Weights of a small self-supervised image encoder.
Data: trained on microscope photos of single blood and bone marrow cells, 194171 training examples, 4.2 epochs.
Rows from block 6, named by matrix and row number. Rows with one number belong to one channel. Each number is 128 + 24 x the weight over its row's rms, rounded and kept within 0 to 255. All counts start at 0. After the name is the row's rms in percent of the matrix's.
# convs0: first 3x3 conv (model.blocks.6.convs.0.weight, 112x112x3x3), inputs 78-83, a 3x3 kernel for each
# convs1: second 3x3 conv (model.blocks.6.convs.1.weight, 112x112x3x3, transposed), outputs 78-83, a 3x3 kernel for each
convs0.34 099 [146 118 151  86 145 144 156 149 139  96  75  97 129 121 124 126 129  69 121 150 153 106 148 129 124 148 112 135 125 160 144 114 113 150 126 137 154 131 112 121 118  92 134 113 133 113 129 112 156 145 145 125  93 145]
convs0.35 093 [135 155 151 113 116 149 142 105 112 153 119 146 149 120 135 180  69 124 145 109  80 106 144 107 117 135  78 131 126 109 129 114 106 121  78 107 113 147 122 162 132 145 139 100 160  77 125 129 113  87 151 133  85  70]
convs0.36 095 [ 66 101 108 129 163 121 128 109 103 101 105 129 106  86 110 130 122 144 147 123 110 151 162 133 155 129 166 112 128 136 156 132 132 135 132 113 121 127 103 179  82 121 115  86 110 137 105 135 154 101 132  87 136  78]
convs0.37 087 [100 112 133 144 165 122 124 118  93 139 130 120 137 134  94 144 139  91 123 137 120 115 117 114 105 117 101 123 105 121 129  83  74 158  86 116 141 134  99  95 146 114 125 129 122 135 106 128 109 133 111 159 146 116]
convs0.38 102 [123 132 151 125  99 120  85 106 108 133 136 108 137 119 131 118 119 126 154 145 105 156 166  93  72 160  89 145 135 134 130 134 108 118 127 107 147 133 135 138 164 137 121  94 155 141 103 132  84 118 151 110 128 135]
convs0.39 104 [137 150 120 125 148  89 133 118 134 110  91 141 126 131 109 105 128 104 166 135 110  95 131  82 110 154  99 134 129 122 141  92 133 103 125 137 124 125 117 141 162 133 144 118 117 152 131 163 127 125 116 118 160 115]
convs0.40 094 [130 168 165 126 146 162 111 152 142 115 127 150  82 133 106 159 138 192 110 147 135 137 127 114 139 143 106 116 140 120 107 125 106 120 136 149 152 122  92 133 136 138 127 111 112 146  93 138 145 153 151 127 100 155]
convs0.41 107 [116 125 122 137 129 179  92 157 108 107 116 144 135 127 165 133 142  78 122 146 101 123 138 105 152 115 140 108  84  97 144 142 133 119 124 123 129  90 145 124 107 124 119 155 141 147 160 157 139 152 116  99 105 156]
convs0.42 104 [134 138  98 107  85 193 152 129 152  99 142 102  96 108 101 130 128 126 144 138 132 137 182 121 146 104  98 137 155 123 136 123 153 101 132 121 158 127 126  78  57 137 140 103 110 109 138 148 129 101 121 116  78 117]
convs0.43 104 [ 86  99 147 128 130 106 170 108 116 110 166 112 142 148 150 159 137  95 119 151 121 103 113  92 149 118 145 126 132 126 125 134 131 138 116 143 117 119 109 125 158 162 155 124 151 111 103 137 150 127 148 129 157 107]
convs0.44 098 [114 126 134 114 122 141  93 142 112 150 126  93 133 108 122 127 106 157 144 142 138 138  82 144 170  61 148 168 182 200 138 173 181 156 156 169 124 134 124 140 123 120 118  89 148 130 154 142  97 142 136 144 117 130]
convs0.45 099 [158 110 140 157 196 137 178  96 123 130 105 177 114 113 158 114 153 165 115 121 120 130 110 130 128 145 130 106 108  97 149 112 104 132  96 110 135 114  93  93 112 134 158 142 127 159 129 141 168 121 146 112 118 160]
convs0.46 100 [123 122 132 158 121 124 124 142 129 131 105 133 124 128 126  73 125 130 129 160 122 127 123 195 106 142 107 127 124 146 142 140 122 109 152 116 126 125 110 138 118 141 132 123  58 125  94 116 103 144 142 170 111 146]
convs0.47 095 [138 149 117 119 105 102 120  96 118 127 147 153 116  80 153 139 151 170 149  91 118 124 115 137  79 155 155 107 133 120 109 144 134 152 121 124 154 131 150 116  88 112 138 111 117 152 121  85 137 163 100  69 132 134]
convs0.48 096 [142 105 134 111 116 111 151 154 106 132  82 134 109 115 145 103  99  96 138 118 130 101 103 132 140 104 121 123 127  92 132 133 110  93 125 105  88 162  95 125 133 143 101 164 170 102 102 138 167 146 123 169 158 103]
convs0.49 098 [167 113 122 150 103 114 141 123 115  87 113 157 108 126 161 116 114 189 149 134 181 134 117 108 178 155 141 116 133  84  93 122 127 121 105 106 144 130 135 143 113 141 172 121 116  87 150 134 108 141 115 142 166 122]
convs0.50 095 [142 150 156 165 119 183 130 105 109 137 111 129 126 137 159 137  93 129 134 161 145 105 155  87 112  95 118 104 130 105  91 103  94  99  93  88 125 154 113  89 158 123 147  98 114 114 145 135 127 158  91 122 139 123]
convs0.51 094 [136  94 114 150  86 103 140 142 108 149 131 113 160 134 130 145 130 118 128 144 114 138  87 139 120 132 153 151  97 125 123 144 134 158 150 127 173 106 112 153 145 141  99 168 168 135 118 116 162 112 136 116 129 126]
convs0.52 090 [117  60 166 130 111 126 114 152 114 128 200 119  76 106 160  95 160  86 122 113 145 109 146 126 133 166 151 108 140 121 114 132 143 121 122 120 130 123 103  95 184 143 129 109 114 107 101 106 155 131  81 156 139 130]
convs0.53 095 [116 124 134  96 118  91  99 111 171 100 170 170 128 119 138 113  97 122 127 143 104 101 118 113 119 108 192  99 136 116 109 106 124  77 112 101 139 112 136 112 121 139 131  90 129 146 123 125 117 123 122  95 137 136]
convs0.54 100 [108 136 151 104 139 145 105 111 131 127 136 110 127 113 116 123 113 144 136 123  99 153 118 131 123 119 105 139  87 138 129 122 144 157 162 155 143  79 125 147 145 144 146 113  88 129 165 103 106 110 158 182 116 115]
convs0.55 094 [114 147 156 132 118  61 118 127 117 100 102 156  89 152 113 142 124  95 144 120 123 114 100 113  91 100  88 124 126 138 125 127 129 130 117 115 144 144 118 135 144  69 143 136 140 144 123 131 166 130  76 109 117 143]
convs0.56 093 [131 112 115  79 118 129 120 147 131  84 140 126 114 111 151 148 141 140 153 120 139 172 127 104 148 149 109 103 118  89 105 124 136 138 137 151 152 130 104 128 130 115 133  98 119 151 155 116 141 189 126 106 108 139]
convs0.57 093 [107 112 158 133  96 110 124 108 144 126 158 155 145 116 162 119 153 125 106 134 128 127 136 106 101 117 132 120 141 135 144 126 140 123 126 124 106 178 138 148  80 122 142 108 137 112 164 177 107 127 120 111 139  93]
convs0.58 105 [ 81  76 136 151 128  93 117 138 126  98 102 114  78 121 187 138 149 132 109 158 121 147 102 102 118 120 144 111 134 111 172 175 144 116 148 114  89 163 124 149  99 158  83 139 153 108 103  93 144 138 111 118 157 128]
convs0.59 097 [109 102  96 154 112 137 131 145 112 139  90 106 155 137 106 129 170 168 115 106 132 137 122 147 104 111 135 122 142 156  98 151 110 162 124 139 118 126 134 144 124 117 138 167 188  81 119 135 168 109 139 145 119 137]
convs0.60 134 [110 122 167 142 134  97 130 107 116 156 138 118  91 100 144 135 150 134 143 125 159 109 148 134 109 156  98 120 141 111 122 133 144 128 113 144 119 123 108 104 117 138 128 145 128 121 117 126 139 110 115 146 131 113]
convs0.61 121 [129 120 115 107  57 129 134 114 127 132 150 143 137 143 138 111 155 133 118 139 143 150  99 112 103 132 105 157 119 135 135 157 142 118  89  93 129 199 127 158 179  91  92 129 106 155 109 176 132 119 151  79 134 160]
convs0.62 093 [147 134 111 140 137 140  98 134 170 138 123 128 121 124 109 118 119 100 180 116 103 134 168  95 114 114 122 141 150 138 134 131 136 162 140 174 179 154 157  94 113 104 111 123 107 140 202 145 139 109 111 166 122 117]
convs0.63 100 [108 136 132 139 126 129 133 157 138 165 105 121 126 143 102 163 123  88 136 111 132 147 106 140 155 112  96 110 142 144 120 130 154 116 152 137 137 130 128 121 149 105 131 113 125 173 110 132 131 108 140 142 100 144]
convs0.64 100 [140 102 152 117 134 111 106 126 144 115 125 110 174 102 119 127 124 111 123 146 147 155 137 169 154 141 129 155 155 157  94 132 177 126 133 147 117 138 142 136 134 161 120  78 159 158 135 151 151 157 139  88 101 151]
convs0.65 093 [ 72 131 148 119 138  92 118 104 112 140 128 101 139 138 109 161  92 101 121 107 116 134 110 138  71 117 144 113 150 162 134 152 137 163 149 122 110 163 188 115 218 121 126 144 119 112 129 105 113 139 139 137 113 141]
convs0.66 110 [ 94 118 126 100 111 118 111 110 107 124 126 143 100 122 108 145 129 136 105 120 110 150 126 128  92 138 162 105  90 111 115  99 113 129 110  98 145 126 112  94 168 134  65  90 128 112 133 133 132  94 144  93 121 108]
convs0.67 101 [ 83 136 159 102 139 118 130 121 128  95 129 133 123 141 162 105 119 150 134 125 142 145 170  77 137  94 114 111 131 113  91 115 121 117 131 122  99 105 161 140 121 131 102  86 135 133 127 171 123 173  92 133 120 113]
convs0.68 101 [122  98 118 150 141 112 135  97 149  97 122 124 162 123 141 111 117 115 156 136 106 144 129 119 128 101 146 134 136 131 129 142 129 178 132 112 133 101 122 147 142  91 182 123 128 131 109 104 151 138 110 120 137  95]
convs0.69 100 [121 114 118 110 160 142 117 104 132 120 123 133 154  70 152 166 167 152 120 173 132 104 182 137  98 104 119 122 137 137 137 139 120 139 147 139 133 154 105 124  77 132 138 174  89 123 136 143  98 115 117 149 135 102]
convs0.70 090 [129 151 130 128 105 124 132  94 137 122 134 168 148 113 117 105 129 103 130 148 104 144 121 122 146 147 148 132 116 152 148 151 137 119 137 150 138 159 145 142 112 121  95 152 127 127 139 130  92 144 116 122 147  96]
convs0.71 100 [146 149  89  99  84 176 127  85 159 138 102  95 141 124  97 118 122 164 156 108 156 109 165 158 157 152 112 152 108 124 159 136 126 114 137 130 151 143 104 154 134  82 141  71 165 148 107 111 103 135 125 134 150 119]
convs0.72 113 [124 155 124 172 150 133 128 127 148 167 133 156 135 128 131  83 111 127 120 132  89 100 131 135 115 145 101  88 118  81 134 131 133  96 116 142 116 112 159 105 151 121 102 131 127 123 107 106 133 158 134 105 128 109]
convs0.73 108 [136 154 119 147 148 135 149 136 153 139 151 165  94 130 105 130 158 150 123 130 110 178 130 133 182 105  93  99  93  62 121 137 135 122 149  89 143 172 123 133  87 139 126 129 105 133 136 137 149 125 115 122  97 130]
convs0.74 094 [127 133 108 153 132 106 107 126 133 147 155 137 131 161 150 166  73 159 117 130 109 141 112 117 149 155 131 112 114 152 120 123 110 152 127 127 109  93  90 155 130 176 150 105 114 146  95 123 139 144 137 149 131 172]
convs0.75 086 [ 97 121 125 124  84  93 105 139 111  91 137 127 113 145 147 110 125 136 125 124  98 116 144 125 132 104 136 134 129  80 136 130 112 131 148 122  87 121  85  83 164 123 134  96 133  96 140  90 155  74 176 153 175 164]
convs0.76 092 [104 145 153 174 145 108  91  87 108  68  69 119 120 160 193 167 115 141 152 154 151 154 109  99 120 117 127 107 109 126 117 143  88 144 146 151 140 124  82 119  84 177 168 140 135 124 129 102 148  96 154 170 144 127]
convs0.77 097 [ 74 122 162 113 136 129 148 136 105 109 122 112 113 140 149  95 121 133  66 122 122 129 146 109 121 118  89 155 131 146 171 148 153 130 124 123 175 119 100 144 158  86 128 136 127 148 137 117 119 146 138 122 111 134]
convs0.78 087 [100 193 144 190 142 132 130  77 162 140  77 111 145 131 111 120 151 150 139 112 123 117 134 119 123 123 106 154 153 142 142 109 134 130 114 137 120 127 157 120 117 112 111 101  93 131 140 132 104 116 132 125 119  95]
convs0.79 093 [ 93  99 136 122 104 163  99 135 136 118 134 136 119  95  95 135  95  95 112 109 120 143 133  98 100 159 124  97 133 149 126 125 124 109  92 105 132 163 129 119 135 124 154  96  84 151  99 132 117 129 104  98 104 148]
convs0.80 106 [134  96 128  98 162 110 130 110 139 105 117 106 126 112 178 140 131 143 120 132 109 139 134 121 127  99 124  97 115 131 138 129 112 151 124 107 142 158 145 116 126 103 136 176 119 130  73 134 102 182 121 124 137 113]
convs0.81 087 [132 135 120 135 125 111 118 164 138 125 112  90  96 118 122 129 117  75 139 123 115 124 138 145 123 131 123 153  98 120 168 152 158 152 152 135 148 111 154 159  96 117 117 140 111 122 125 118 103  64  95 168 110 122]
convs0.82 097 [115 133 130  78 128 116 139 164  87  87 123 108  90 102 111 113 115 124 114 145  92 131 130 120 102 122 117 113  96 123 121 106 138 117 113 150 112 110 174 125 134 183 112  95 108 105 108 109 107 134 104 104 128 129]
convs0.83 087 [119 124 105 146 118 149 141 148 129 165 170 148 147 166  75 173 165 141 125 124 123 121 112 118 117 113 124  67  85  73  85  87  94  88 118 105 130 131 120 168 143 103 130 134 156 113 118 124 110 118 113 142 126 104]
convs0.84 115 [175 129 146 131  68 124 108 127 143 169 161  83  97 115  84 101 126 143 154 110 155 152 148 151  93 127  96 113 125 149 161 135 116 116 153 157 138 153 112 167 153 123 114 147 153 117 131 111  54 130 134 129  95 115]
convs0.85 094 [138 124  70 137 125 124 123  82 164 138 130 104  95 123 140 101 130 110 103 101 130 110 129 133 164 123 130 142 108 161 139 139 147 124 141 153 130  98 142 165 113 134 110 114 127 141 129 138 130 143 121 167 106 129]
convs0.86 108 [146 112 138 159  99 128 103 151 112 113 118 143 139 146 146  74 122 125 121 164 137 151 138  97 123  79  83 132 106 119 128 148 150 116 147 138 148 170 144  91 136 120 132  71 115 158 114 158 113 127 122 156 105 154]
convs0.87 103 [112 135 130 176 120 135 129 102 135 169 161 119 116 124 150 138 115 154 117 112 161 124 136 104 146 124 126 133 126 113  94  95 128 134 123 132 105 102 162 110 118 163 102 137 198 161 125 136 106 128 136 136 164  84]
convs0.88 102 [120 136 153 169  97 148  99 140 159 115 174 109 107 130 135 150 107 131 126 144 119 144 116 147 128  81 138  68  98 110 114  94 110 120 119 101 148 123  97 117 106 153 167 133 131 129 116 142 108  95 159 176 115 117]
convs0.89 085 [147 131 104 116 121 122 147 112 132 135 132 162  94 108 141  95 131 156 171 141 153 143 139 155 144 158 130 152 131 131 168 158 142 152 129 137 126 167 120 110 139  98 151  94 141 128 181 138 149  96 131 146 143 133]
convs0.90 090 [160 122 165 113 133 128 155 147 129  68 178 132 109 140 100 117 146 113 167 116 104 128 132 170  97 142 110 130 150 127 135 136 129 100 132 127  93 112 139  96 153 190  81 135 112  89 147 105  99 141 108  83 110 141]
convs0.91 091 [147 117 154 166 132 127 118 135 108 145 168 150 138 137 151  97 143 107  92 137 146 117 159 132 123 115 137 155 146 116 123 132 124 115 107 104 102 108 117 181 184 145 139 128 144 149 103  92 191 128 130 139 157 148]
convs0.92 097 [ 97 103 153 127  77 120  77 115 129 185 124 211 170 114 182 125 181 157 115 101 125 129  79 154 165 134 118 103 144 126 124 140 109 142 140 100 124  99 161 128 119 124 146 108 107 137 129 152 103 160 133 150 155 141]
convs0.93 116 [123 121 139 154 105 130 133 157 116 132 153 142 126 157 112 141 112 131 135 144 118 121 126  95 123 131 147 115  94 120 122 118 125 137 108 109 123 114 105 148 130 149 147 105 104 128 123 126 124 124 110 111 141 111]
convs0.94 089 [ 99  88 112 111 110 112  98 127 125 152 103 107 115 104 125 152 123 144 135 138 120 130 124 145  85 135  91 196 128 170 158 143 150 199 178 155 165 137 118 110 109 131 125 111 102 156 155  93 152 126 135 140 127 148]
convs1.34 098 [130 131 110 187 139 130 105 139 119 141 121 105 158 140 103 102 164  86 129 112 104 118 131 134 148 105 103 124 150 120 133 125 137 129 125 129 128 128 148 137  88 161 118 152 114 127 106 148 108 124 181 114 154 111]
convs1.35 101 [134  99 153  97 102 163 122 129 137 115 104 111 136 113 120 119 140 129 127 147 151 102  92 127 102  99 154 130 143 156 116 170 120 148 181 104  88 148 159 107 140 134 162 132 130 156 133 119 158 141 122 137 115 125]
convs1.36 093 [ 97 156  74  59  92 142 118 112 147 146 177 150 116 136 126 124 104 110 115 155 160 144 130  97 126  98 106 115  87 128 114  73 127 112 140  90 103 123 103 114 133 105 121 167 172 141 154 127 142 142  97 124 145 134]
convs1.37 100 [185 160 103 139 139 126 123 112 139 128 158 131 153 107 137 122 123 105 128 109  66 127 138 127 111 114 106 145 128 152 169 139 133 179 172 147 121 118 105 118 141 152 114  91  97 109  73 119  74 117  90 130 154 122]
convs1.38 107 [145 139 141 105 128 110 147  92 103 104 131 123 112 120 107  91 116 136 170 147 138 129 144 105 108 106  94 131  99 140 125 128 131 113 142 151 124 125 135 108 146 146 161 105 168 112 107  90 128 125  99 148 105 149]
convs1.39 097 [ 97 100 139 117  83 150 145 160 132 137 128 103 147  89 112 162 181 138 112 121 101 150 154 126 124 120 120 130 119 144 154 120 112 105  92 122 108 146 100 100 154 111 169 101 147 101 137 172 128 113 128 101  93 148]
convs1.40 093 [ 71 105 136 127 183 160 142 122 121 105 126  95 134 119 162 156 161 143 109  78 124 150 118 130 142 117 136 124 135 163 161 162 162 138 141 110 116 128 115 125 126 142 161 122 136 140 165 126 128 113 132 137 101 136]
convs1.41 100 [144 146 149 122 115 117 133 148 143 100 114  86 106 145 108 160 165 140 105 107 145 118 142 172 137 148 118 135 144 138 132 117 132 134 144 135 178 135 108 120  87 151  85 150 169 147 172 107 154 130 139  82 100  97]
convs1.42 104 [125 167 100 104 132 161 211  70 116 138  82 111 135 149 105 155 105 131 138 116  98 106 115 124 134 173 156 123 151 155 112 138 123 109 126 132 116 153 135 156  93  93 115  94 104 142 125 126 103 139 108 155 108 154]
convs1.43 103 [116 179 138 105 108  89 110  88 135 105 117  98 141 114 128 147 107 140 144 138 131 172 137 145 146 123 156 126 132 134 102  99 115 118 135 133 104 125 124 135 104 154 125 104 130 135 107  98 130 133 169 107 147 106]
convs1.44 097 [117 123  89 107 115 135 156 131 136 139 110 147 182 190 136 122 136  83 132 176 151 143 120 110  81  61 109 106 154 119 108 104 126 113 113  99 106 153 171 152  98 135 155 179 170 178 130  96 128 129 124 129 138 117]
convs1.45 098 [167 150 142 136 115 132 156 156 133  92 129 117 143 112 125  65 115 168  85 160 100 163 133 118 130 137 141 107 141 128 127 157 142 123 119 153 144  86 128 111 117 123  86 133 108 135 144 121 148 141  82 132 136 155]
convs1.46 100 [132 110 140 136 133 103 100 157  88 130 108 143 102  65  76 132 135 135 118 120 138 146 158 151 139 132 119 139 126 117 110 135 124 143 118 135 122 185 156 127 193 174 170 119 122  99 125 128  93 104 170 121 113  94]
convs1.47 091 [120 134 132 134 203 173 171 164 114  88 107 141 108 176 113  85 141 167 136 130 140 149 124 139 131 162 125 139 168 144 117 177 157 104 160 160 194 124 149 133 180 146 117 133 119  78 158  95 136 136 130 175 168 132]
convs1.48 098 [175 178  91 155 123 138 168 145 102 158 145 138 134 177 199 106 104 105 107 123 152 130 129 147 120 107 128 119 134 150 157 163 123 142 131 115 161 106  98 140 163 145 150 138 136 158 132 121  96 130 147 141 105 126]
convs1.49 104 [117 147 137 139 138 145 132 155 101  95 158 119 122 135 167 152 118 205 138 111 100 116 128 152 127 141 140 138 143 149 136 104 129 154 102  89 161 150  98 156 136 104 103 160 122 161 147 140 116  84 113  96 131 152]
convs1.50 095 [157 150 120 114 179 116 175 173 137 157 124 106 112 152 145 138 184 122 104  87 117 167 112 144 102 115 115 107 158 148 108 186 143 115 146 111 147  87 116 103 121 110 125 105 167 154 123 125 153 123  87 179 113 148]
convs1.51 103 [152 143 132  90 209 150 112 123 152  94 110 153 138 139 122 133  97 132 135 148 134 157 141 134 144 114 138 109 114 127 120 129 125 135 126 133 133  93 174  82 108 136 161 110 102 152 112  74 180 172 131 149 139  69]
convs1.52 096 [143 159 145 131 168 102 146 136  67 129  99 103 122 156 112 112  97 105 135  86 120 126  96 138 150 132 180 119  98 117 126 107 108 133 120 121 149 111 108 148 113 115 157 160 135 136 119 122 180  87 107 132  97 123]
convs1.53 093 [100 128 130 148 107 128 117 140 148 111 153 151 150 119  94 114 114 139 123 171 133 143 160 142 169 149 133 147 130 142 132 135 158 114 107 147 105 123 154  84 133 119  78 105  97  90 113 110 177 150 165 141 125 128]
convs1.54 101 [106  96 122 108 124 141 154 138 102 114 143 155 162 152 142 130 166 160  98 112 119  94 115  96 137 128 109 119 116 125 118 140 140 107 137 139 160 143 154 105 125 105 121 109  86 138 139 107 134 128 122 155 133 119]
convs1.55 089 [163 157 163 114 142  97 163  68 142 105 106 108 167 129 131  92 110 147 152 154 143 135 108 143 115 115  76 138 123 120 120 152 136 119 134 117  97 157 129 133  61 147 160  92 137  99 135 150 160 115  91 145 118 138]
convs1.56 096 [117  91 114 138 113 119 133 118 147 115 133 121 133 114 124 135  88 147 111  92 125 149 137 150 121 156 123 128 141 133 113 153 128 128 154 144 133 194 136 156 177  95 114  88  92 155 140 152 128 130 115 106  99 144]
convs1.57 097 [116  94 136 120 141 110 113  84 161 134 126  91 133 145 102 113 100 123 158 168 173 131 106 136 152 143 147 123 127 141 129 132 113 120 142 129 106 157 130  83 182 168 120  81 139 108  88 103 103 168 169 112  92 166]
convs1.58 105 [ 99 123 144 139 110 104 123 166 150 110 148 109 111 170 193 146 155 146 147 132 155 127  97  81 132  75 147 128 111 127 106  77 100 124 100 116 120  98 124 127 181 185 139 144 124 126 122 119 162 129 156 125 118 133]
convs1.59 100 [129 135 103 109 191 111 123 121 152 123 133 140 115 115 113 131 154 122 123  95 129 123 117 163 142 126 137 104 148 137 134 123 147 118 112 125  83 145 155 124 140  93 146 103 132 121 144 137 108 115 167  92 107 146]
convs1.60 114 [118 147 123 172 117 113  89 113 122  62 109 131 110 125 154 113 125 164 173 156  91 114 136  87 170 161  91 152 145 124 172 123 151 147 115 145 150  91 125 136 145 117 167  95 133 131 141 126 174 152 166 118 145 120]
convs1.61 120 [106 154 111 145 151  86 127 113 177 131 111 148 121 104 131 131 126 148 113 143 140  79 100  84 123 126  98 119 108 120 156 113 124 129 151 127 183 149 136 133 209 119 136 104 160 113 102 122  54 156 117 105 122 124]
convs1.62 095 [133 117 103 109 143 121 126 140 124 156 167 113 127 146 113 128 112  98 121 129 118 131 132  88 139 121  70 153 112 123 142 111 126 135  88 128 110 117  99  90 141 123 132 127 111 127 160 114 176 178 122 119  94  76]
convs1.63 105 [ 97  92 164  99 154 160 119 128 151 160 146  94 210 140 100 168 163  72 166 145 139 129 125 132 140 138 136 123 116 105 126 113 115 111 108 108 146 144 109 157 181 129 119 122 146 132 130 125 139 157 115 134 128 145]
convs1.64 107 [126 127  93 127  50 127 116 131 108 130 117 121  99 135 150 119 124 125 122 111 122 104 153 119 117 114 114 130 133 133 125 141  82 128 148 121 174 150 109 108 147 120 130 130 149 159 100 132 138 103 104 107 124  72]
convs1.65 098 [117 156 166 134 143 137 142 123 101 147 104 148 125 108 153  87 117 122 152 120 141 143 143 126 126 140 145  80 114 149  90 148 151 117 142 148  98 121  89 170 182 117 157 122  85  91 153 134 154 144 114 157 131 128]
convs1.66 100 [117 132 138 106 166 170 138 118 137  82 109 104 109  93 126 123 187 128  96  93 138 126 130 132 111 151 127 125 127 121 133  87 135 145 125 139 166 136 123 154 150 109 141 119 130 158 155 149 113 135 147 118  89 120]
convs1.67 100 [128 126 117 162 168  82 126 127 150 127  89 138 111 108 104 108 165 151 130 178 136 135  99 141 110 117 108 150 108  94 115 123 118 119 131  93  93 150 159 121 164 166 125 168 121 137 134 149 191 147 105 166 114 119]
convs1.68 107 [121 100  81 138 120 118 107 120 116 157 118 142 139 118  92 116 137 141 118 123 135 133 157 136 118 128 138 138 128 103 144 115 118  91 128 143 132  97 143 160 115 122 142 157 129 112 132 111 117 136 109 165 139 115]
convs1.69 100 [130 127 124 137 117 111 142 133 106 129 119 181 140 133 114  80 146 104 137 134 105  94 110 131 144 114 146 138 130 112 112 134 134 121 142 133 127 118 163 149 178 123 155 113 111 139 106 109 142  71 106 132  72 146]
convs1.70 098 [115 186 121 158 150 130 136 110 112  88 111  94 196 219 111 147 129 185 113 139 134 121 151 149 138 109 157 106 137 146 142 131 137 122 127 124 122 115 156 117 100 107 107 171  95 145 125 123 155 142 200 164 130 147]
convs1.71 100 [132 131 161 128 135 132 105 138  88 159 133 113 150 143 144 130 158  92 121 142 144 115 104 141 136 134 132 138 136 136 131 130 134 121 118 128 103 167  93 132 177 119 112  92 138 142 122 124 128 141 135 128 155 110]
convs1.72 100 [147 123 142 143 106 115 142 143  97 104 134 134 174 157 135 136 130 125 121 137 120 148 153 129  98 125  87 155 145 154 133 146 104 115 130 129 150 144 163  87 150  94 144 120 147 161 128 172 125 120  85 162 158 128]
convs1.73 102 [136 136 104 104 114 127 122 152 104 133 105 103 112 105 166 101  88 161  92  87 119  96 101  84 108  95 144 140 113 134 123 117 149 107 155 181 143 118 112 128 122 134 117 164 126 135 113 102 136 125  97 135 136 131]
convs1.74 093 [135  97 197 118 113 106 138 156 149 126 144 119 133  93 129 137 129 118 157  82 117 108 100  97 102 118 109 110 120 141  96 126 114 108 110 148 119 179 124 115 125 129 121  95 120 130 163  79 169 135 108 152 105 162]
convs1.75 100 [138 176 199  81  89 190 142  44 118 123 121 102 125 142 125 144 134 135 155 144 165 133 127  90 126 114 128 136 119 147 142 122 139 168 138 147 108 103  94 151 104 126 127 117 139 146 103 141 118 153 109  88 133 158]
convs1.76 095 [111 153 107 134 151 114  98  97 136 139 129 136 136 140  97  94 111 135 115 150 102 146 122 132 110 135 103 109 129 136 135 139 124 113 111 117 135 111 163 164 135  79 151  50 107 148 126 143  89 129 109 123 114  77]
convs1.77 097 [128 151  98 145 126 117 137 160 138 135 153 113 115 111 162 112 124 141 163 134 136 124 110 139 152 131 142 164 146 115 161 175 136 141 143 125 123 155 131 150 177 165 125 173 125 113 123 112 111 110 127 139 149 159]
convs1.78 089 [124 176 107 149 102 124 136 130 156 113 156  84 139 131 105 118 199 114 150 147 124 154 145 106 157  87 150 139 144 129 148 118 130 141 107 110 121 112 138 106 104 129  85 126 123 118  83 105 145 157 133 127 152 156]
convs1.79 095 [120 125 128 139 107  86 114 179 105 143 159 134 165 139 145 112 107 103 165 115 138 153 111 143 150 147 171 154 144 149 139 118 146 128 134 128 102 117 162 141 111  82  84  86 133 102 128 139 125 131 136 126 132 132]
convs1.80 106 [102 145 126 147  97 170 131 166 127 114 117 129 137 156 166 159 118 111 148 108 141 117 160 127 115 120 118 114 145 112 132 133 116 127 127 137  84  95 100 162 120 120 123 154 124 134 121 128 144 103 151 121 148 136]
convs1.81 092 [105 131 109 140 102  18 133 122 111 141 151 135  91 102 126 100  88  86  97 152 123 103  92 110 149 118 106 133  94 111 113 127  79 142  99 136 121 112 137 124 144 119 112 189 181  87 145 116 114 144 151 139 112 140]
convs1.82 098 [163 142 143 128 122 189 117  98  81 126  97 136 147 132 176  85 123 108 149 166 158 141  98 109 146 133 150 120 136 138 104 139 158 137 144 142  94 109  99 141 131  93  91 123 148 106 107 130 168 128 127 168 171 100]
convs1.83 102 [120  90 125 121 158 117  96 158 113 118 137 107 145 106 120 119 132 118 143 108 105 165 152 153 114 116 116 121  97 115 120 141 146 135 104 103 122 130 105 112  68  71 120 134 140 138  92 105  74  71 105 102  97 120]
convs1.84 117 [ 97 126 132 159 158 111 145 152 106 134 108 119 173 126 125 169 110  87 119 119 141 113 121 142 144 104 137 139 133 132 131 152 108 127 123 116  87 133 139 116 161 100 161 169 105 146 146 123  96 128 140 102 117 135]
convs1.85 094 [114 151 145 106 158 119 155 129 134 113 112 110 152 153 132 137 108 101  90 114 142 106 130 117 116 129 112 117 112  94 115 121 111 132 128 147 125 114 149 107 163 133 150 134 108 115 163 121 121 128 171 110 113 111]
convs1.86 100 [161  89 156 178 113 114 157 143 134 118 119 143 144 132  93  97 121 133 149 131 135 123  96 124 135 106 157 126 135 111 108 139 100 107 140 130 124 112 125 132 144 149 118 111 136 113 147 142 157 120 136  93  87 133]
convs1.87 109 [118 129 112 109  93 166 146 140 121 118 168 147 116 137 136 124 114  95 150 141 122 116 134 113 103 143 117 119 168  98 158 145 147 131 121 118 127 100 163 103 137 132 164 170  92 148 117 108 150 136 130 106 128 164]
convs1.88 097 [ 65  73 150 106 112 110 160 185 121 131 140 100  94  92 128 141 101 153 146 155 104 143 122 112  82 144 108 132 119 112 137 134 127 142 120 153 123 123  80 102 108  81 132 115 111 146 120 116 104 148 100 138 153 122]
convs1.89 090 [129 112  95 127 111 111 140 139 138 133 129 125 104  98 117  77 123 115 143 149 144 120 124 141 105 101  88 158 126 180 125 103 116 121 121 134 146 130 156 194 153 130 169 166 155 111 153 128 150 141  99  98  96  96]
convs1.90 099 [143 126 138  98 126 152  86 121  90 105  81 128 141 133  88 126 122 176 131 135 146 159 134 121 116 155 114 121 129  81  97 100 107 114 119 112 140 121 131 122 121 138 149 119 120 140 115 136 132 131  87 129 106 168]
convs1.91 095 [110 109 132 147 134 165 110 143 110 149 135 121 188 166 137 157 124  87 144 171 147 128  66 154 129 104 120 145 108  94 148 133 120 143 159 124 149 153 103  73 117  98 145 128 158 129 128 156 119 113 129 125 159 166]
convs1.92 096 [ 98 134 153  99 135 183 118 119 182 131 122 142 133  96 124 104 150  86 167 133  89 125 127  94 101  93 152 145 122 142 167 160 139 179 131 110 150 156 133 111 175 114 126 149 154 112 160 124 128 130 139 143 141 108]
convs1.93 114 [115 108 135 128 112 136 114 169 132 147 169 102 141 140 141 129 118  93 166 105 140 101  85 105  99  40 112 156 133 175 171 147 143 137 166 146 122 116 105 139 127 106 155 156 129 151 115  98 134 133 116 146 120 164]
convs1.94 095 [109  73  89 130 118  80 114 104 129  79 129 147 121 138 149  98 181 151 140 132 125 141 117 136 166 121 161 131  96 101 128  93 132 119 115 166 132  87 192 115 187 190  93 177 106 102 110 108 127 103 119 126 111 121]